From a checkpoint of a small image embedding model.
Training: 8600 steps, batches of 128, held-out accuracy 89%.
Data: 22083 training examples, 49.8 epochs.
Rows from block 6, named by matrix and row number. Each number is 500 + 50 x the weight over its row's rms, rounded and kept within 0 to 999. All counts start at 0. Numbers have three digits each.
# convs0: expand pointwise conv (model.blocks.6.convs.0.weight, 480x80x1x1), inputs 0-79
convs0.289:543582468433468451532588474452530444516537491449497495484513463430501495485534422520477489603483454524515527494455593501529492533503490542496536605438447456458591477387563424589500523452473483570553551442479543592608495430485485441503586513
convs0.290:488450475487526567523615484480492578510457453527409500461529437485465521457521470533469485568559511520473539503505554525446411496421575519510475477430516508504560520384520382543457549458441410628573481519468499533577481472460453494461420426
convs0.291:568469491322509478529491470422486493520521490390583553505543550525535489503525474498496515464474439425510506425499515389513462477560573475538552541563406548490478461421488602468496534488536403452456464537581500467503534476485596553502483508
convs0.292:524529582531496560626577530427414434449481586604568474494593605521460522541515589541490506441514531524524486453529435431497485468480455583444502422471471465509463488548535479518514544554538507491601439528511432425541508462491463513465452482
convs0.293:520466545429520543513370522472491527507440428488498528532505549548395547479520529519518460444534470573449539479451455520433529510528477430511471523443431516619522550498451503412492590561569461488567449452522398535520479432537636472518547486
convs0.294:526476572410427621510523519510575622482438449543479518432550462498426416459512484615397454515541555502464453468481511457468475507455497468483442503475524525500563509449487443516473616518430484509457599443460551561523533420463513508483488479
convs0.295:472458541479429530560437345494496493491507453480585383503554475510541552498479532477508604505406530514552539504469440563424475492525525454461516531458488572536514592447437560467524392505438465553475494520543479527494418579457563424507510528
convs0.296:492466427483467441517625528531562463473519459471490565504565483502470438503472403585502524489526478480463401457490578509584523512561556430475546448558487498573558519449492507423519558559507471567412519455559497530508542501598503624454420469
convs0.297:450526556481390508502512500487510545484532547488480494442518448348455507485429471588407482512487424425545503548517506560524551437506501466559527435530565467508515523433419504491522525517505564489502527494415638432435493418491455510409428533
convs0.298:443439575470495508497482487468576473504483427475383474484496498520498528547581440533487452469489525408499577599416499451450510486579503463485526506496520469465547475494422593469507472495447593487479379409567470495463398435568516487564487576
convs0.299:449390497501530616493545550452541513557526517474539587505482485539488519514543484480420546497574490545510402348445493472530441488527436487535498491419492464403446427557523455414576519415545451458525530524528481532521531502533522484496405433
convs0.300:584471531473627520537489532578505478466567521447591518553509477480447584565535541612403565496575468457519577500478512444514554515538536586566545434498412436481497510506500504523522487515531514497465475546515487437456494522408436516556400422
convs0.301:502495508463533495513478663500458493496511479448511483502583488520558433492541511439474475532518474537523544536566563463539522540503460548434574459426472459504446535522533506465355473559452579540393526468403507493540576446470575401583507477
convs0.302:431392422486458438509601403473503406501453488514500529466508478559481495482511477573396506518473501515551439488500583530498469410503609416443518464391498507510472520470523530432469594483504470450460538464557441585497500515544561518449416506
convs0.303:477423432590467470451510505640509556492459472545436519513475545557502519488586645497559550482522489463497481494534423509584407560520506457458523510529491452518444510470434540567612504495433483467507586460480537540496512579498526557503543591
convs0.304:527448460440551435487452492472432431487600524457558481605421420420484445505475494544461586599534481508506602555506496416439498461540507598457470500446584465488538447517462529474545541514531520482554573547532517511492440481512520460505445384
convs0.305:441443485501460545549533571539525543425502549522540552525550519481528403599497495388455528506516495508544451461451429495518444499525515462544587495389512511523536502503393612494623512476536468399515514561546549505460469463472610512554494523
convs0.306:501455605596383510549447452482583439470451423477511553463548482458549451493488524590475438521442456555523547507461500500588502515623519463453525487429472592568543506537565466568518517509397470496505440498484520554534488535514409442479514459
convs0.307:465491511434518498484465526504504510443498464494436453435566484516480569430502499471609556501554415490481568489460443479522519518550525485498532534381490490580470539548514588426450597509527477373482435440520418498564434578541524463621498551
convs0.308:570498440444442529477538511441446563546483596549439499497563479372463473554400509511470491444612627498475487423598520501532613388506523450558542522510541448493517485511478464528513477497461521479496440438492579508486485452546456484464514478
convs0.309:507416453465476522505460380491469562501524573536487454508479499507429403519562454497517499465602424475391524519494486432462527477454502414518503459521486644512462464418504567409471466447415506489458531517555535445467409440485549536539515536
convs0.310:467387471575482508494467479556517528491444471461496491499483439443487446485469609512572537470558518522502488445483442510536594489380522539446537482447422512575554543443562560486524417522495485496428412479405493550487577509420554569533596487
convs0.311:475477492487508572461492513636445503416431479601599565534505472544464502548500595476484497463560420513546501594587449511533395478468489468564523523495508511440537473464575560458590539512557559482431486437505498414513461470527530525483581480
convs0.312:477507542440441477420547506472476513493507514508461472423496486494562458534462517470508617496597514556471502567598539561505537474488516491586412452437501510570499539472446636467524474517549362441479396490424566493463550470550475567489522519
convs0.313:477527500519485477527451500539495502514546538457407507443491482428479421526462505392487566496626528541541387512533502510545537502482395495504458565568443438534485525561532451530611464466484478375460496418497538531435580444521495467445413513
convs0.314:475559547521473553498518434411464482495592489503533381557500494481519488452506475530485502489518433535471463354477451426578546524568514511445521517465449453466479561547553512395431550464564587588520492500476487567524406484559509474512391529
convs0.315:564506466482502539479483498593438509532440503568487471554497486485393441526528528513449469554477559404458647537588474460470498521510516498472517507457501406487410492555502545564497459463529502500539552612518502430504585580430575525480608480
convs0.316:488524422466500531596519442545548461504564490478475488451562516564562446490509497520484519508510511437462572545553581521521525543593593417470569418460650509578547530455503552468506597496564500554441464486541532487512423544546532448466415485
convs0.317:508400538528427497471569523483430508534418462518496516490460443554466460574602557463526582448536421431492519496540444455511462568451460529427593541439377546541470540482530470533476441462508450381476490498586510544540502437533475511573495511
convs0.318:546434420451468549592474520535468459535591518488475497498503558490563503546527513446508550437519450495523471438410440515499470511592613535497542491502495559518519478523457665460564502464521403498450417486604534520499479467541562522603527515
convs0.319:417490497505442496442483531520403469534464504489552556577500569408442444473510535487497516440502635531539549612519446450476561468524485516479486534500548572497441624542547540511518492526568452456428528442495625489422497450509521485419487527
convs0.320:482473480577372548576406509494485456523489440492531393340549536518490486493492527496432527554466477427456543490522560479475562518542557421413536445373571541531544473496543476500531505527490518523527504462513474445503422573579496467535518495
convs0.321:495438499527420520484544536429522592511427569578387521481421419468490452512492480436505619418446474501516467481527443512591527447466394523476433497434486463547578447526536491497567516461501515516443484442587592501501540516544523492460461437
convs0.322:455478498451508460517486567575525501566610483511432523454428517573573502476538397520453445539550587493479469495455590528421584475501465493503472500505466475523495479508369540385449489473468387509475463473548448386532509512476507552564510544
convs0.323:503579511350461501530459486404530519530470575392470494556568505428531526533491451478438517483539528471530468394529375541551526480514487439593482523490560446492540429481449479485561516497511501502538442509456535442482511525539451565378472433
convs0.324:559480463522478526546525495532529504478528491448455483448463418411497462509481481454485547489567428637562444443511457447593497513467346449541446494426449449506541436522555507538572451493556448450414476507513525468411491456480508552418432471
convs0.325:500546481469477604554496529517376462396528484470472462568528598566475507556491524492537506529528586478484547531496528561449502521449476450470543458526511639553513466520465454513483494540506529459633465582444481457491579542538385513479429464
convs0.326:506497500467500491507459451457437470430550449518501507497577519417500536603523571472502494487485595505551417441483315574503502444538497495595615456487555480512499516504511619463544587559517530508480518535433458428491467500453530480542470479
convs0.327:424411561530569507544471469477489456495507493549533487550523472559454569572543439481485576461542501519473518386485484496547442389485427551537502445467545447592543613574498508453517475523552492620581446513542480447440504533456530517470414531
convs0.328:516474467440510480577475446396430494446443488430479531535480427519531428544411490464479587439453506441476496490496530411514610551524446538499492529465469499517460543468503503518550641490529382431469579497501485533452492499596552570458512570
convs0.329:493528531515503496482532541467506471529444453443455569527473468547442473473535511637549570411524508503494585428612515385445567421405511504525543484473546509502419497420516547468457463539517445487494477434492499594526517524454441614506533570
convs0.330:556525562477377556477561548478445533537554485518539513503516479467494526453530429467458532474444443556556436512451508460602470517537470433524479471497552521475605566426492390582447567585521513571504528462373451495497507489495439455545548432
convs0.331:494547547504450537558380475473440558482507496458533481485561474437580523508504506560481427528514489544540398583527521576556537414481572429466530436443414509539492473519418534539538582537432518563548430449556527577475479590406517510501514510
convs0.332:452484564520464505455537505504548532482445447450475456498528407447512393478517528480444385588467478434477460478584502555544534509573559477459520459417530475464538427470504425535476529446445478546496401395465476526558495570570384438477485472
convs0.333:535541620458530412390515543438512408484436503470468463505531552499513548439564489506533459511489611418547540487538468491580526577476450559445513499502446455556464483568474393512511507551513487499448498549428489487487452586517428573428572530
convs0.334:470515541438518530475505443477475435464517492507463492538606427457511523485477515609534515507553486617537449471449435529482426515525424485618507562416474527556444443426483553517551566468488527492387516578500460565481523417482508418580454469
convs0.335:421386465431465375485485434521478518466479508550512611511524540559503465469499495581505513462496488552525516429506443570484516553557525468490560485559506522550581525403544560476501424502528497494440543453550509491583505564585515398382527480
convs0.336:470453498501483506516437496480474410525467567507492505475562554627483542495553435406492517457466511496431572517463539454481508537569534599501575434464409456540503499501527606554421463515531477610503457526520560444494447482519537532630584494
convs0.337:545533533496502437528506522489535471568504548438526549523452550454460519495506376528504458506483476465488511534451568527528493626517463428600578492428555493475520439513473331606470515489484583513560529536431581472526555514447449482514571458
convs0.338:436453485521458527478512505507388500516469420510566458417520489433528654564533499461510469451498445404483487446525501517508443469532522490535539488519485512529541488538446537333459490417483409552471506598548461503590433499488556491539451475
convs0.339:545522461538505442503479419530483431580515493424575507473507540522453512464597569425505419489529454552556468414545561535465517547587572544528492438472601459449483514501612513581439568529416550549487525496491493593502532551512426465516551511
convs0.340:507494531548511485532484512437518477541538432534412536496482559516481510560519494411572521388482480457481555491464564495601500519525471550475561499585398631501462494441556572536424495513491450548406460501513507580430531581475542551552563425
convs0.341:539494505463478488430466530538463441444381495518526524550485593493470514473504514487489421527505560499570522530477443504620467596447479534498443571448467443474460535555488414483567583575466518514471481547532509531563512585464489519413625604
convs0.342:555533592435484451435442547540486469424492464509458536569473569485505519417470481483488493442519486479559476444457453525589478590458512508490535496453438507586455521562549449431540617573485489507446567498485577504529461636467468428493537591
convs0.343:541407429496514476516535510510550527518502571512448577520450384434516467525466602411533572484535408551535494428514439502557484588443429452504425554483506451498603447526462536569535482507546465453470547460536557444478494466560478471496394465
convs0.344:466578424487451547632481483477494459467525430462583473488591535474548505544502462583485450504494469538507468497502551499503549474528556395484544379451454582543546565502516585492558584559422430554487495497507498510537454556590452564506446483
convs0.345:550454468556549571536505499422491455555520503480428424549504551440410504544574520439502581481546534449472537474515507523438459418478530468429504437438554522498567487542550531386598551547560527506478575575500488471502480551452512457511367435
convs0.346:443470436530567546502515503503539521470551533556508609560422521514510404452351502486558540490527472517436503555497537463562446431450511512579521471539558450507572516572475501462469439501487606440447452565442543433473535481401503472531429463
convs0.347:496543545451452488422464490585568470522424527422473501456542556481489506430473514448545457448622505437492483501459455464576408517384474432465575514443436515512493515504560479534531511516420477441496490534498523559529512641515432441488533596
convs0.348:440518488472464497460550456511545538504502461444517556558558388460554418444609414563444350536497473464545500526552576529524486492436514462480480443410525520466568540498620466559478570453460454518473440489526479507528463541575444507481464478
convs0.349:503547467376469528457518525485478497482470510415552477504382561444522461453437468482485536479526523500457585575523583455527539518590568560514510398488501511556558586544540523445598572427496500535399557537519448560503497426506534540436486501
convs0.350:528482456478535480587607527500425487408402392504483535540550405478460509572512485570440460484460530563534509492431552482480551568460570552465449457546589453451563541518486495455539505490437480523493461574534569457462524553509503636474517496
convs0.351:489359564447481596511503471425500505426491501564570552483548470425482539490485498584530531485551420574476471486426401517428428555484495490469434500471389507562473515564483596424511506528458567511509472551534472506424541499436466435529496524
convs0.352:521456511555348491396470540532474486485461464484450506522501371557515557537546535487434535421555490412480523564542479461546529618414508491539505503519466455401451536485575512544520491520422439476486520467524477538466518454429517485476611535
convs0.353:489550537544515559533613534539567506444501431479490502440495398523520505526459658569578505411523475506575449490524490519499537502440396502482593470547479485589431542483436512411506565470557530482430569550500488566508504473472490567523528502
convs0.354:527488587549526496488587547493549478615453444515521481495485461500556523516515504554449446501507566401584534437546509489498585514512509574474479589464593566456542434513546502554459555490485486610523413472473475626510558497527471487496490381
convs0.355:528522507521483478495584585528409461498469571472434607511562466477542390585405447499472513483511568450520559466513551536425474491457432437519490437391553536545602480517508524516552532550504543476428508487449432424497520533475588444484465471
convs0.356:486487424524505409527506367626485508511481483573468451557499555428428580534616474517504576481464520522497518453503383529505499521522516529354549472474523515459516597480467455480520496476486518437415495554448533511467495506436471454538520562
convs0.357:506343480562521530549542531577465475418582514527528498493542503465450430644522557443548508478514446406487506541415484497442500472496468501447414449478486585464538509538499499470591528524526474450517523492442491422631530548531514479471482464
convs0.358:568593585548530535526508493415490459487550487484582479542496456444492561556543521481450460489502531531483518478523536436505527563529443595448447475423559463413518546437548542542490505543514509537572422538623430491513527445552428444529386574
convs0.359:429514499521512585439514492422432478529468559393478586532525538516501461446475421444493502429543535520540580494527481483536574501478482530559584499476454539471470550412482526567450476405531482463364443553506518548392455503518523512396524452
convs0.360:602534539521559462514507559422497503502448453568453545556496513485523445532524544504472420586455489565544459551581426542481477526439493424489525427524552400448479476509476450553460538551534570542506478511399413445597572439440564458550525506
convs0.361:518494474485418536471454424414481492554490444476513452525533466453506585397487463501454463487547487469549516508506569592479544501557592589406429474481450490464561495420497559572480461484495475508527404462523584479495410492435387429564520522
convs0.362:612553426533586455469624553475556565497496453488461537505448454459502530471486553452460516483576516590480397465579470530512496481552465400482520463470450411510499525485574557457529530556518484446512519479576506547479420471527473556381481552
convs0.363:467521493574500483561510387526486521555508609533475537534452406546561579537558425508431563576548475489423522596512550559499523531475505446442559493523478461519476519330553446487483407453508503541492491509504465533461497566422524540512536528
convs0.364:540527556496506560468463464550521514552407483553401548533496536527483524418498579451560463432503510502469516471358465413550482564478455486537475603471389446397531506483503550540563451495432502481495483520496505589460474451433427520548537562
convs0.365:562512478539506518576554450481537555518540503450468501460378454510509441505473539463496611408583495584470427442589453450564495509471462478516546526419424451538444445546497537519475527457496441498438467496534554455501442518595561551433390514
convs0.366:482526580486488568607494487458565441568501475516540413439459519530508448468473493526410478514450544495473503612515514423495611480489604442465549473401539535508540496409477576485527490455542525519527440500483428494538379601557522473491514511
convs0.367:533485572446544571548400447409520554523510492458593516542535511455469530460544452535495601446529461585485385420580506540542474481531496516537487541476553557486414524506445610498490526419556474411415431535555464524505514511550550502514511516
convs0.368:507527540510421495484465485445497516548475463481494429411555475545525443481446501536442576526491520434424499520507577527515597473548531445489569485454647458456609410479455453529538481531485595510514508492512447494459468554563559358454490536
convs0.369:594522483493453549516489441458493454532560477398419477410483544500398477540558456574416516422428596481545511563596562495462504468501570523480570534528512431425496443519473442537536489536504480526482520512474478523514433510397447566521601510
convs0.370:499505479511470465470522496512518479538561511482495423463558501522404439459507513553487431514561492489465428532423517585625517385540513462468502553544457502580463544508540590396584552497525389519413488499513547533511481536566473615460435500
convs0.371:454519531443524503480388493438441423526507508544420494539513509454512586460475460399532494431515423479426499481368389496477543576563526503562433464449471506514484411532443538472390549481527521519458461471483513460516405513531491536585496539
convs0.372:449453444411439513501553467537520487483511455534454547491592435527478401476481438581510470519519394573563452515413525556535518495474550523521516443510477598574520502507534574462459515470483508559391537594465524496548438509615472583459465463
convs0.373:409482405560530490522483409579448361535636555507535553504479526568467455548499512454542545405521535509549442524414555434443549433570492485467519502486436523534548489507460561474427573476549458489482441453535543489487509441497518527516528551
convs0.374:479485415442530522493443432535472521420445542562560426585570417499480511494431472431538512470477482472471545477506416464496522405480513524556545524543457568496505560515508473443557520609431591468459554502481558464566384490524469521408417515
convs0.375:489496497469433484538472531488561464474530505440500525503485505445491458538487411499488564451517418571539351440456435524536476451642538457521573476461529557561467549529404640461493496467504461426441511508577503529510448518505585495530443541
convs0.376:527539541486520478516474589446402483532419536583383557532491508559526422587506559518479493552389495588561550528537421465502490498470498551501494476485547477478468470380556469491428545555562545474563472528467461464568539467524598457463446518
convs0.377:537489563560424467536495405491545488470407399492518599435523500448512535546505519512556521506570474511529621453505433574596466586578604487493518505412545567480588482487509536564497538540491577532506457494493542548548539523553464449504544516
convs0.378:542495528570408500602531496554508521588534476461535460537522488611558529490535463546472486444493494505540475474486476431557578508468535483481573524546494561543378468496462612383431511479415421596470524565462507479449467529482521559569511527
convs0.379:540559631504493448451515531521496470627417534494491486443540561411464404552525450500520493585450540399553492577542546530478494519504471525460507426466492402474456464451504570509472527561453609540503568534461483523542487463484497561591494522
convs0.380:498472527492478475603568412508520520381520383510584525498526518538520579426445490514558461476467513486488475484455445566576566611589513413550502459480530492504545476495482616540498523551443505553520454429460476461511480563483483606490456467
convs0.381:445450504454383510563490531489519511432546510478442524543520484502501467567487460468444526514549449510488409449464468450541464481588537382565595505409549509559536515498429650453525567454514519419476493562576523503529468492528595491522487558
convs0.382:593435511551502423521525552470438508507545478505498496553498513445555501477424545494476437583513535549426429582455514497484487462580512438449463442640479448471438432504523452460450520438390452487489554458605478475577470580547513486555458503
convs0.383:610529542605577469543451428461472443497480470460503553574453496538485544437560543561452488548490559589554571522441527383443508567494472578421426518508529449540540558527491378520550509482507435517514460540513449509535553495552477494441535466
convs0.384:466448474497520448522599463476474398529432504455487554441522485544508500573496480513482557480574488405520499466482502473530476494521634427427585443499557579592523545469494586533442582495572462561473480481525437480538492564623526521498426490
convs0.385:546444478525487520556465442475500500518525508445517491510580564397507505550541469450523527496498426460510396480502500584556493515566474532560520452450514609514481530450472526473481576395582439411373496500525436479490497467628582448499562509
convs0.386:469392509473435480555535448603475578509482376548566547449497461534589525448471546475497459519504465442545537483550513523470479527556585514539477570475566517514521499502546576538412393502516493619563432396480468496456518501558464461526508528
convs0.387:562502574500529459551497506417479475544542452468426511484514470443537456449452511440436441563511465613534477531427535491510557516449527446446606507442499445494413460513576511407492468547514494428580413531590492529539504554459586425538475573
convs0.388:471524472524436523476462476517554476456530419481533388489535433469538435439549503491474482528458505440395512494577626508539573491464473414491527396489523470495541462432561453553536557507409507534435424421524523531448493575576419460522448513
convs0.389:528478589529526521533517469506541416506517456487532428492493622503490498466495407464386514555473513540479575524498513371565591449574494524493516527521534475436411521545421532514452424497549540516427484422560500566496429492528471384508513543
convs0.390:506397470501555535362585497579478514527529465512569513446457432464537471545517566488494550496586435490449386549487501463468419570571506465475382542454531501501550514455477531400523446447481518452511504600478516484567502548531525569482514538
convs0.391:410445486445465533499485476503544505461544509427483517520562492552505495501454428484515583458538454511486436396370503491557516465539560463487549477457478548570456530458463601514511528465508427428430438521574519520494560498495661544569505585
convs0.392:484409472470512556501514517511505500487404485494499432508515534523547558484456476531483549442505454550483402429446413537505511506582498466541502502462584461521476539508509453389585477399561536552497535545553534542606448539665526559438488524
convs0.393:635502456486523523498497584481533512518380435448421494451516411448476389551529497568460404518431468549480552499446505473424485467493460518425498550561501441457482533514549469479452430473414526565503584456506539501430558535475517531462498583
convs0.394:493475482512413541522545566542489431491561461524422549435542468418506503564448492455596524482543454536554422491483434495493432456627613398510586475504540499525539506463443620484547600504552497426516513520500465501465442477492551491533469525
convs0.395:505535485463529467511488542467536514534544537487471524508525530462516536540425526481511502585522583690563417525493532434523547409532518563502551554521487468509507471436454489493558537479518506488405460503363462619465522399559518486506554557
convs0.396:501453474425443506536482571517417527462497524470536591483500536530545479504473510423460516520533492476552496406436470429491467453556575493579543555494499535542503493483380668543510467467574451406485542560556479543507576473467610508529493549
convs0.397:508547485470464524486490497574454472560494564461477525434446498441444496525465547453441388429573519570582464547483475530467502391490456521402433449540462480425468554561545480514539430485403445383451511431567558485464576465482495497543506536
convs0.398:479459465540467461480482477475494506545400475564448421564492566452439503451573574539458413491601480544446423484449493564457456557427572544546457400568587532549537601530502478476510539554513544502454498487498457547447428533414471495496436471
convs0.399:472500507456532478554420547494558505561535485539448476482471502576455438488486492444441516436565475491454469608448558546576514409574511499473517370452555462420565445451446435508599526456500456418395531494522444521463523519528509406541509485
convs0.400:506494465460538489534497447608589542512605399468512521423521590584542517473440464440539428546513430462540574494529522491514517572539579477512483464569545463409464474488587574475381488502430516536579588491484519531497497529464499483558521485
convs0.401:501465534520499520581580501568532429437482556528480442442507497522536508596484572509542521492479469440526590519454557473548375489595486468476429516523491548506565490474525500487560474544478435580513478620564538457613499415503441454525520598
convs0.402:410410480521460444520468453564478522402438547572532520455468413520505558561462612554522513443501423466516552606541521531514440523519517518457529531512548515431470578502564579458568495516474538525493455480506456522556500555646541511442510442
convs0.403:582401421447486453432577508505475578454489483437476523559460435514457507504554493554491456498464388504522564410467456510392476564455549479517494485453545444466566499512526546515614456479595543487539494514527542454604553494528543443570466456
convs0.404:546523550474433553452484499517561493473428461455497483486492576446464485449476440552484469413523548458558489494491458505607452564417467483426525570444447553527503534552540390467549626493452503479481575520526476574549532620517465485450540593
convs0.405:585454484466576560499511407514527536457494532448541424461553448419504489494500588487527487417568489455526501614548522515577382450501519472538447535487490437488528457552553490462614557400515506469508540444479583432527540519576507495548448542
convs0.406:439444474430461553553456482449494482433548544435501557508551504548495480495493446515483503441559507481471457370430537426539489470562545504528560483497468491596449539448454569525515552461543363448409473477576515483478515496518626607520470523
convs0.407:538530539486538493467537527560540446455451476487558529500580569490414458490494573524482518537543490421518414555549470523551486602530475617512410495487500503409526491515591481564406519531526491533471548511516482497609430532460428499380574557
convs0.408:546458423430441556563518531514535454444579528464494582448544522514506455525508531455481566468564488424484458394411496438522479435552623473508563525488490541507528561449476597478555533462530456477480428519593474501473504481484595504599499589
convs0.409:473397468426435500524419498502507510520586453380513540463512493569516466493505404492497534479536488528491495458462496362542476445600573542539530466516506553576501564510461608523505408403549458430460443419529496546460545528486543497494474498
convs0.410:523428557448510498530566528433527486500409554527485417518532535452566528470549574406413469548540550503508551534475463517592537458491431461476549527502447576533453416518410554530486394516577411441451456547455559484434493450466507556505452459
convs0.411:429454486430412506530435535455534516479548531419520590543525481569505501548505445499470574415535456517513440393434510479548478436524574465545530467481474568583445523498440549518548464469545430454415455517603534567509508490495606592531478494
convs0.412:468466520409497489512463460413493484468452513420586580535525426441508553502449491483460509519537497505467491437540534443490568456537473494546538560540393567493512496447535596521522584430570412460503543496507484448484459463484611564386478604
convs0.413:450458562444417527542483520487501498475501540474429549506493460512517471574436483468469546504513442521533380372459533446486494522497501399556568531438507477527443497519420608473531568440562409387432520581571531531496497505496588512511470522
convs0.414:524394488533495486524494366588489523537485460532593459506465564538489555600507509513474504422503564576494555496518425495546494542520556618476515457566556514436486524531432454595476452599537503499531443485418512507502448455411424485515537490
convs0.415:488504477509398560512463452458462467521550512424551568475642576593475581458506538496522596438542428493484536500464443419475515481484561534520487527595419488485441401525459494480522518531492582567629501488484507539461540483470522557554513499
convs0.416:454453506486528458454524470487498515493619518425383476467466493497483593475542474547533553393585470585489542471473507501559562489493581519530487459591495410540487519585429496321514513499494525447542521502477536546534453498556491555504444467
convs0.417:589471581515547559537549479478463511568485498545466451582459548465427453518544496533458498578389520517531553499567499560465495473457448425455632487427505507430470441506477460594557540515525529516565543562423499544575618500482538480530469471
convs0.418:487444581455455460474508526507483405543463474452511511479479497583453544501458560473624486507619574470498445500507509515501474458544501513494573436501502533606479494398478495591370518480485511526456454515485443501578543567406501611536531465
convs0.419:471512485493522529370515526588555532501463542515502447476497491555557495476573611416484449569568450436501483518531471486550501452501521508494478547465509506597516459482502476605491552636526557423550551515546552471458477630458527533452570552
convs0.420:554463539587436490515489492466542440488406464490531544464554485517587507536494567582536501485572510548593580404466408539538460571603500496507530522445510455508548483441508566580455538479564618535468440541499477568507540523512406468526541536
convs0.421:443531483471513491498433504511521478552485541454426523501589626583477565476533494512537604455488520483425551520508545454647556494470530465426546585544432497494524490411548512576438503617437491503483471465497501522516579559482547519528532574
convs0.422:550521472467493447512433509458496460577494491479473477610481480546409407580482489475503498473532526501501598608545507446410502470528528558446389522434598460437514416537557482584553525515556529486537500495474521452498522507391492571432563471
convs0.423:524556497583440463451553493511489502454553548467462511507530497475511514400555525546508546476466493545486496529500497589553514509468460469547550404434559473454364522520545495494463542399573542450526540552507601539496536559655468585464428507
convs0.424:508458509497416501414451484503577511549496497603651519478478611558462526521459484494469480524470545490457588474448488473512459485496582468563514630514469496424568524478411400519497489553464527531476521516411587491556501464474446466549451507
convs0.425:560523507425544447487502537477503522538421525528543522524602496406451492570479455499607379520516498511528433561505475597452494490489465538524409463461501484552486423522496545565595492396433547425570490500420501522483520483601458449510525446
convs0.426:414544476376511574507511591411432480537469448517505639547537514541539544489498449501507559448605430590476598486459530462535487468421524458473446483471528536571505561479503606456486543557559543540498515522526469475501449513480474563546486535
convs0.427:437485567579437487527452504483505474567516363540535411407597523520483522484509521472396484521501385470518532514520516452462576451538523512497505453473467536443549519464511435521491466479540549500493448508531513549355507569587451399442476480
convs0.428:464484527441383518542553517469530498468532482472459505523506479513490470537473399474465582500544446511474370420477434490517483459574552396486579521428559505537463531501441643454537560462545427418429467541590496540533489500527549527538481502
convs0.429:549498466477489513505499498473549503610517360586518561522509550504514528556601514469483493422427469500496496445544586485542562555500571487492390424481518508465540504494510514641524571484456552570542432471547426583479526569513514436543507500
convs0.430:545503499600587505573538504434449408485455567568508484520533578535404628472487538468536463475560530452528529549495468567490551521562518470444360488436530519470517495538504473455506505475555481489624436549441422523532438478546501456473479477
convs0.431:467368488526475474512624495522472516419496475514457528497514470554549508526523527476444574492592439398496533509471516462454466563585551359412533434509505514599507492424520628492498532487510472455532500545514463429553490509563504551511462503
convs0.432:528519558467494495507444415558555544593522560508465543398483460409411523475512495405569484465582497439535443515553479549525500527572453530514481635465503479438519436463618444548527408474504577498538470556464467497494568482482545462535472478
convs0.433:533476467503639471515452482516525513486435551495560435539499555599460488521478471496517548504474571545437507515538578501473526574438450500453462553482469557514495471470513491577395462515493399627510392519558401446494577452518489506523435569
convs0.434:495458476446401556571503532501537466478587533459442537473501548479503500583524496451499516428542461464487465428403423475485416511602525422509486481465471573527472542525451645455587560488536526448460475558582497555492422481559536478568473539
convs0.435:447409400477458470467441484533524511402549481446485507482509452530526459518497449497465553463526487491469507462419522394577511459628615479508541481502516577542523552444455572509546519486548460429441437448622579464514498471538591526501515527
convs0.436:460433453471409557535482482491512521465560521454463553497518469552491480525453424485514596467534451495452429399418519439532513488602556456537579501486508502557474512476448625516554523451563437441438448480625555481504536468520582525553495573
convs0.437:529488572431476456429453551573519433503483477489529446544482572405510507427450518470462484405511555405555505511495477492570435519445460490510543525392534565474477506551543410515611543504519544458474584513472544579521478590495396484504538567
convs0.438:505548549600533469573589504504443489444444455431446459525472505445471506481488464506468463585388461555512540472480526530439468460528606445418418556467488388447515506504532424495580513404448431476570474493489483585541516553540476512440476469
convs0.439:508441470545522511532523522568466578405588424639484518473449482538613553530464569410523530510496468402505454488505476460501495538580460487575471427455464491522568523425571558503474425455485501516538564499514540435584489511493502459522580444
convs0.440:506514433477487477623508434507514436482558494439454474463554457508444491484481510527425487470511466505518560491508576515500538523482550505411582286453543533554483482520448542485472496412469412472403455457519517481577471545476547468565446489
convs0.441:588408461529416498562482477514613596488531483497407519429428447474408474473523512468476524491520503555534498542506498562490548405461413504610425451449455538431472600478537529576571484480447470497502574553498513486470546513479581496496485472
convs0.442:493485494588536510465438423576561551366507531453434502545520573566474496529418538522558587482492458509493469446494521567554468506599503487507534481599583505604494522484453492503542475525561462490465511518511465513542540369398565530525488557
convs0.443:508483405483498434564575451542542445507512487459459502454556437499501450448552488503482572483515482418422575539519628498482541523535616446466562364430571506559544442459534508433468556515520514528430477469481505482481435548556496551508420462
convs0.444:427469421510458508522574439472485458507524459483516526445563486586514526519463579534493539531549428512414529520555487471478501448603592476433477444490467592499468494493508576424461515481570456534587444487565423433518503624545560452596488524
convs0.445:518486530503466405528502434592544524539539500497536552460563457464483409499429454520513446487433513554531525514514572410456530461469562456459650465437497457439548523575556463499546542409469586534562532455403452584499534469491489539497438483
convs0.446:554526428404525522586403464402483521536495440417493446414511523506428586476574477468469533432497427490485582524533525510505492476552566441530552453435495601522543514551548615452490555495451463466531439536482427469479469528537580518543503529
convs0.447:530508435418445479496431412514477475458581489462558421498547421474482526478591395532463639499508504424503505464451407511453546503491520572423578504493479576490474557463420477489473506563573485431527506521446541495519399565548463502505506536
convs0.448:511511555498434529529505464436396447534558507564536539431512577481497461555544487451453527429489536489444422527494542542582524515507570455615487526585452557539549443494517520552541467576498592548543355461458419573494474450487508535470458483
convs0.449:473482485571485481499609556559502516421452544569447551455514455502558484474570544458511493505541437424526511503453491514380493520568538429521500474534540434519628522470519581535587485520521468598565567480507523406532448533556564536542411521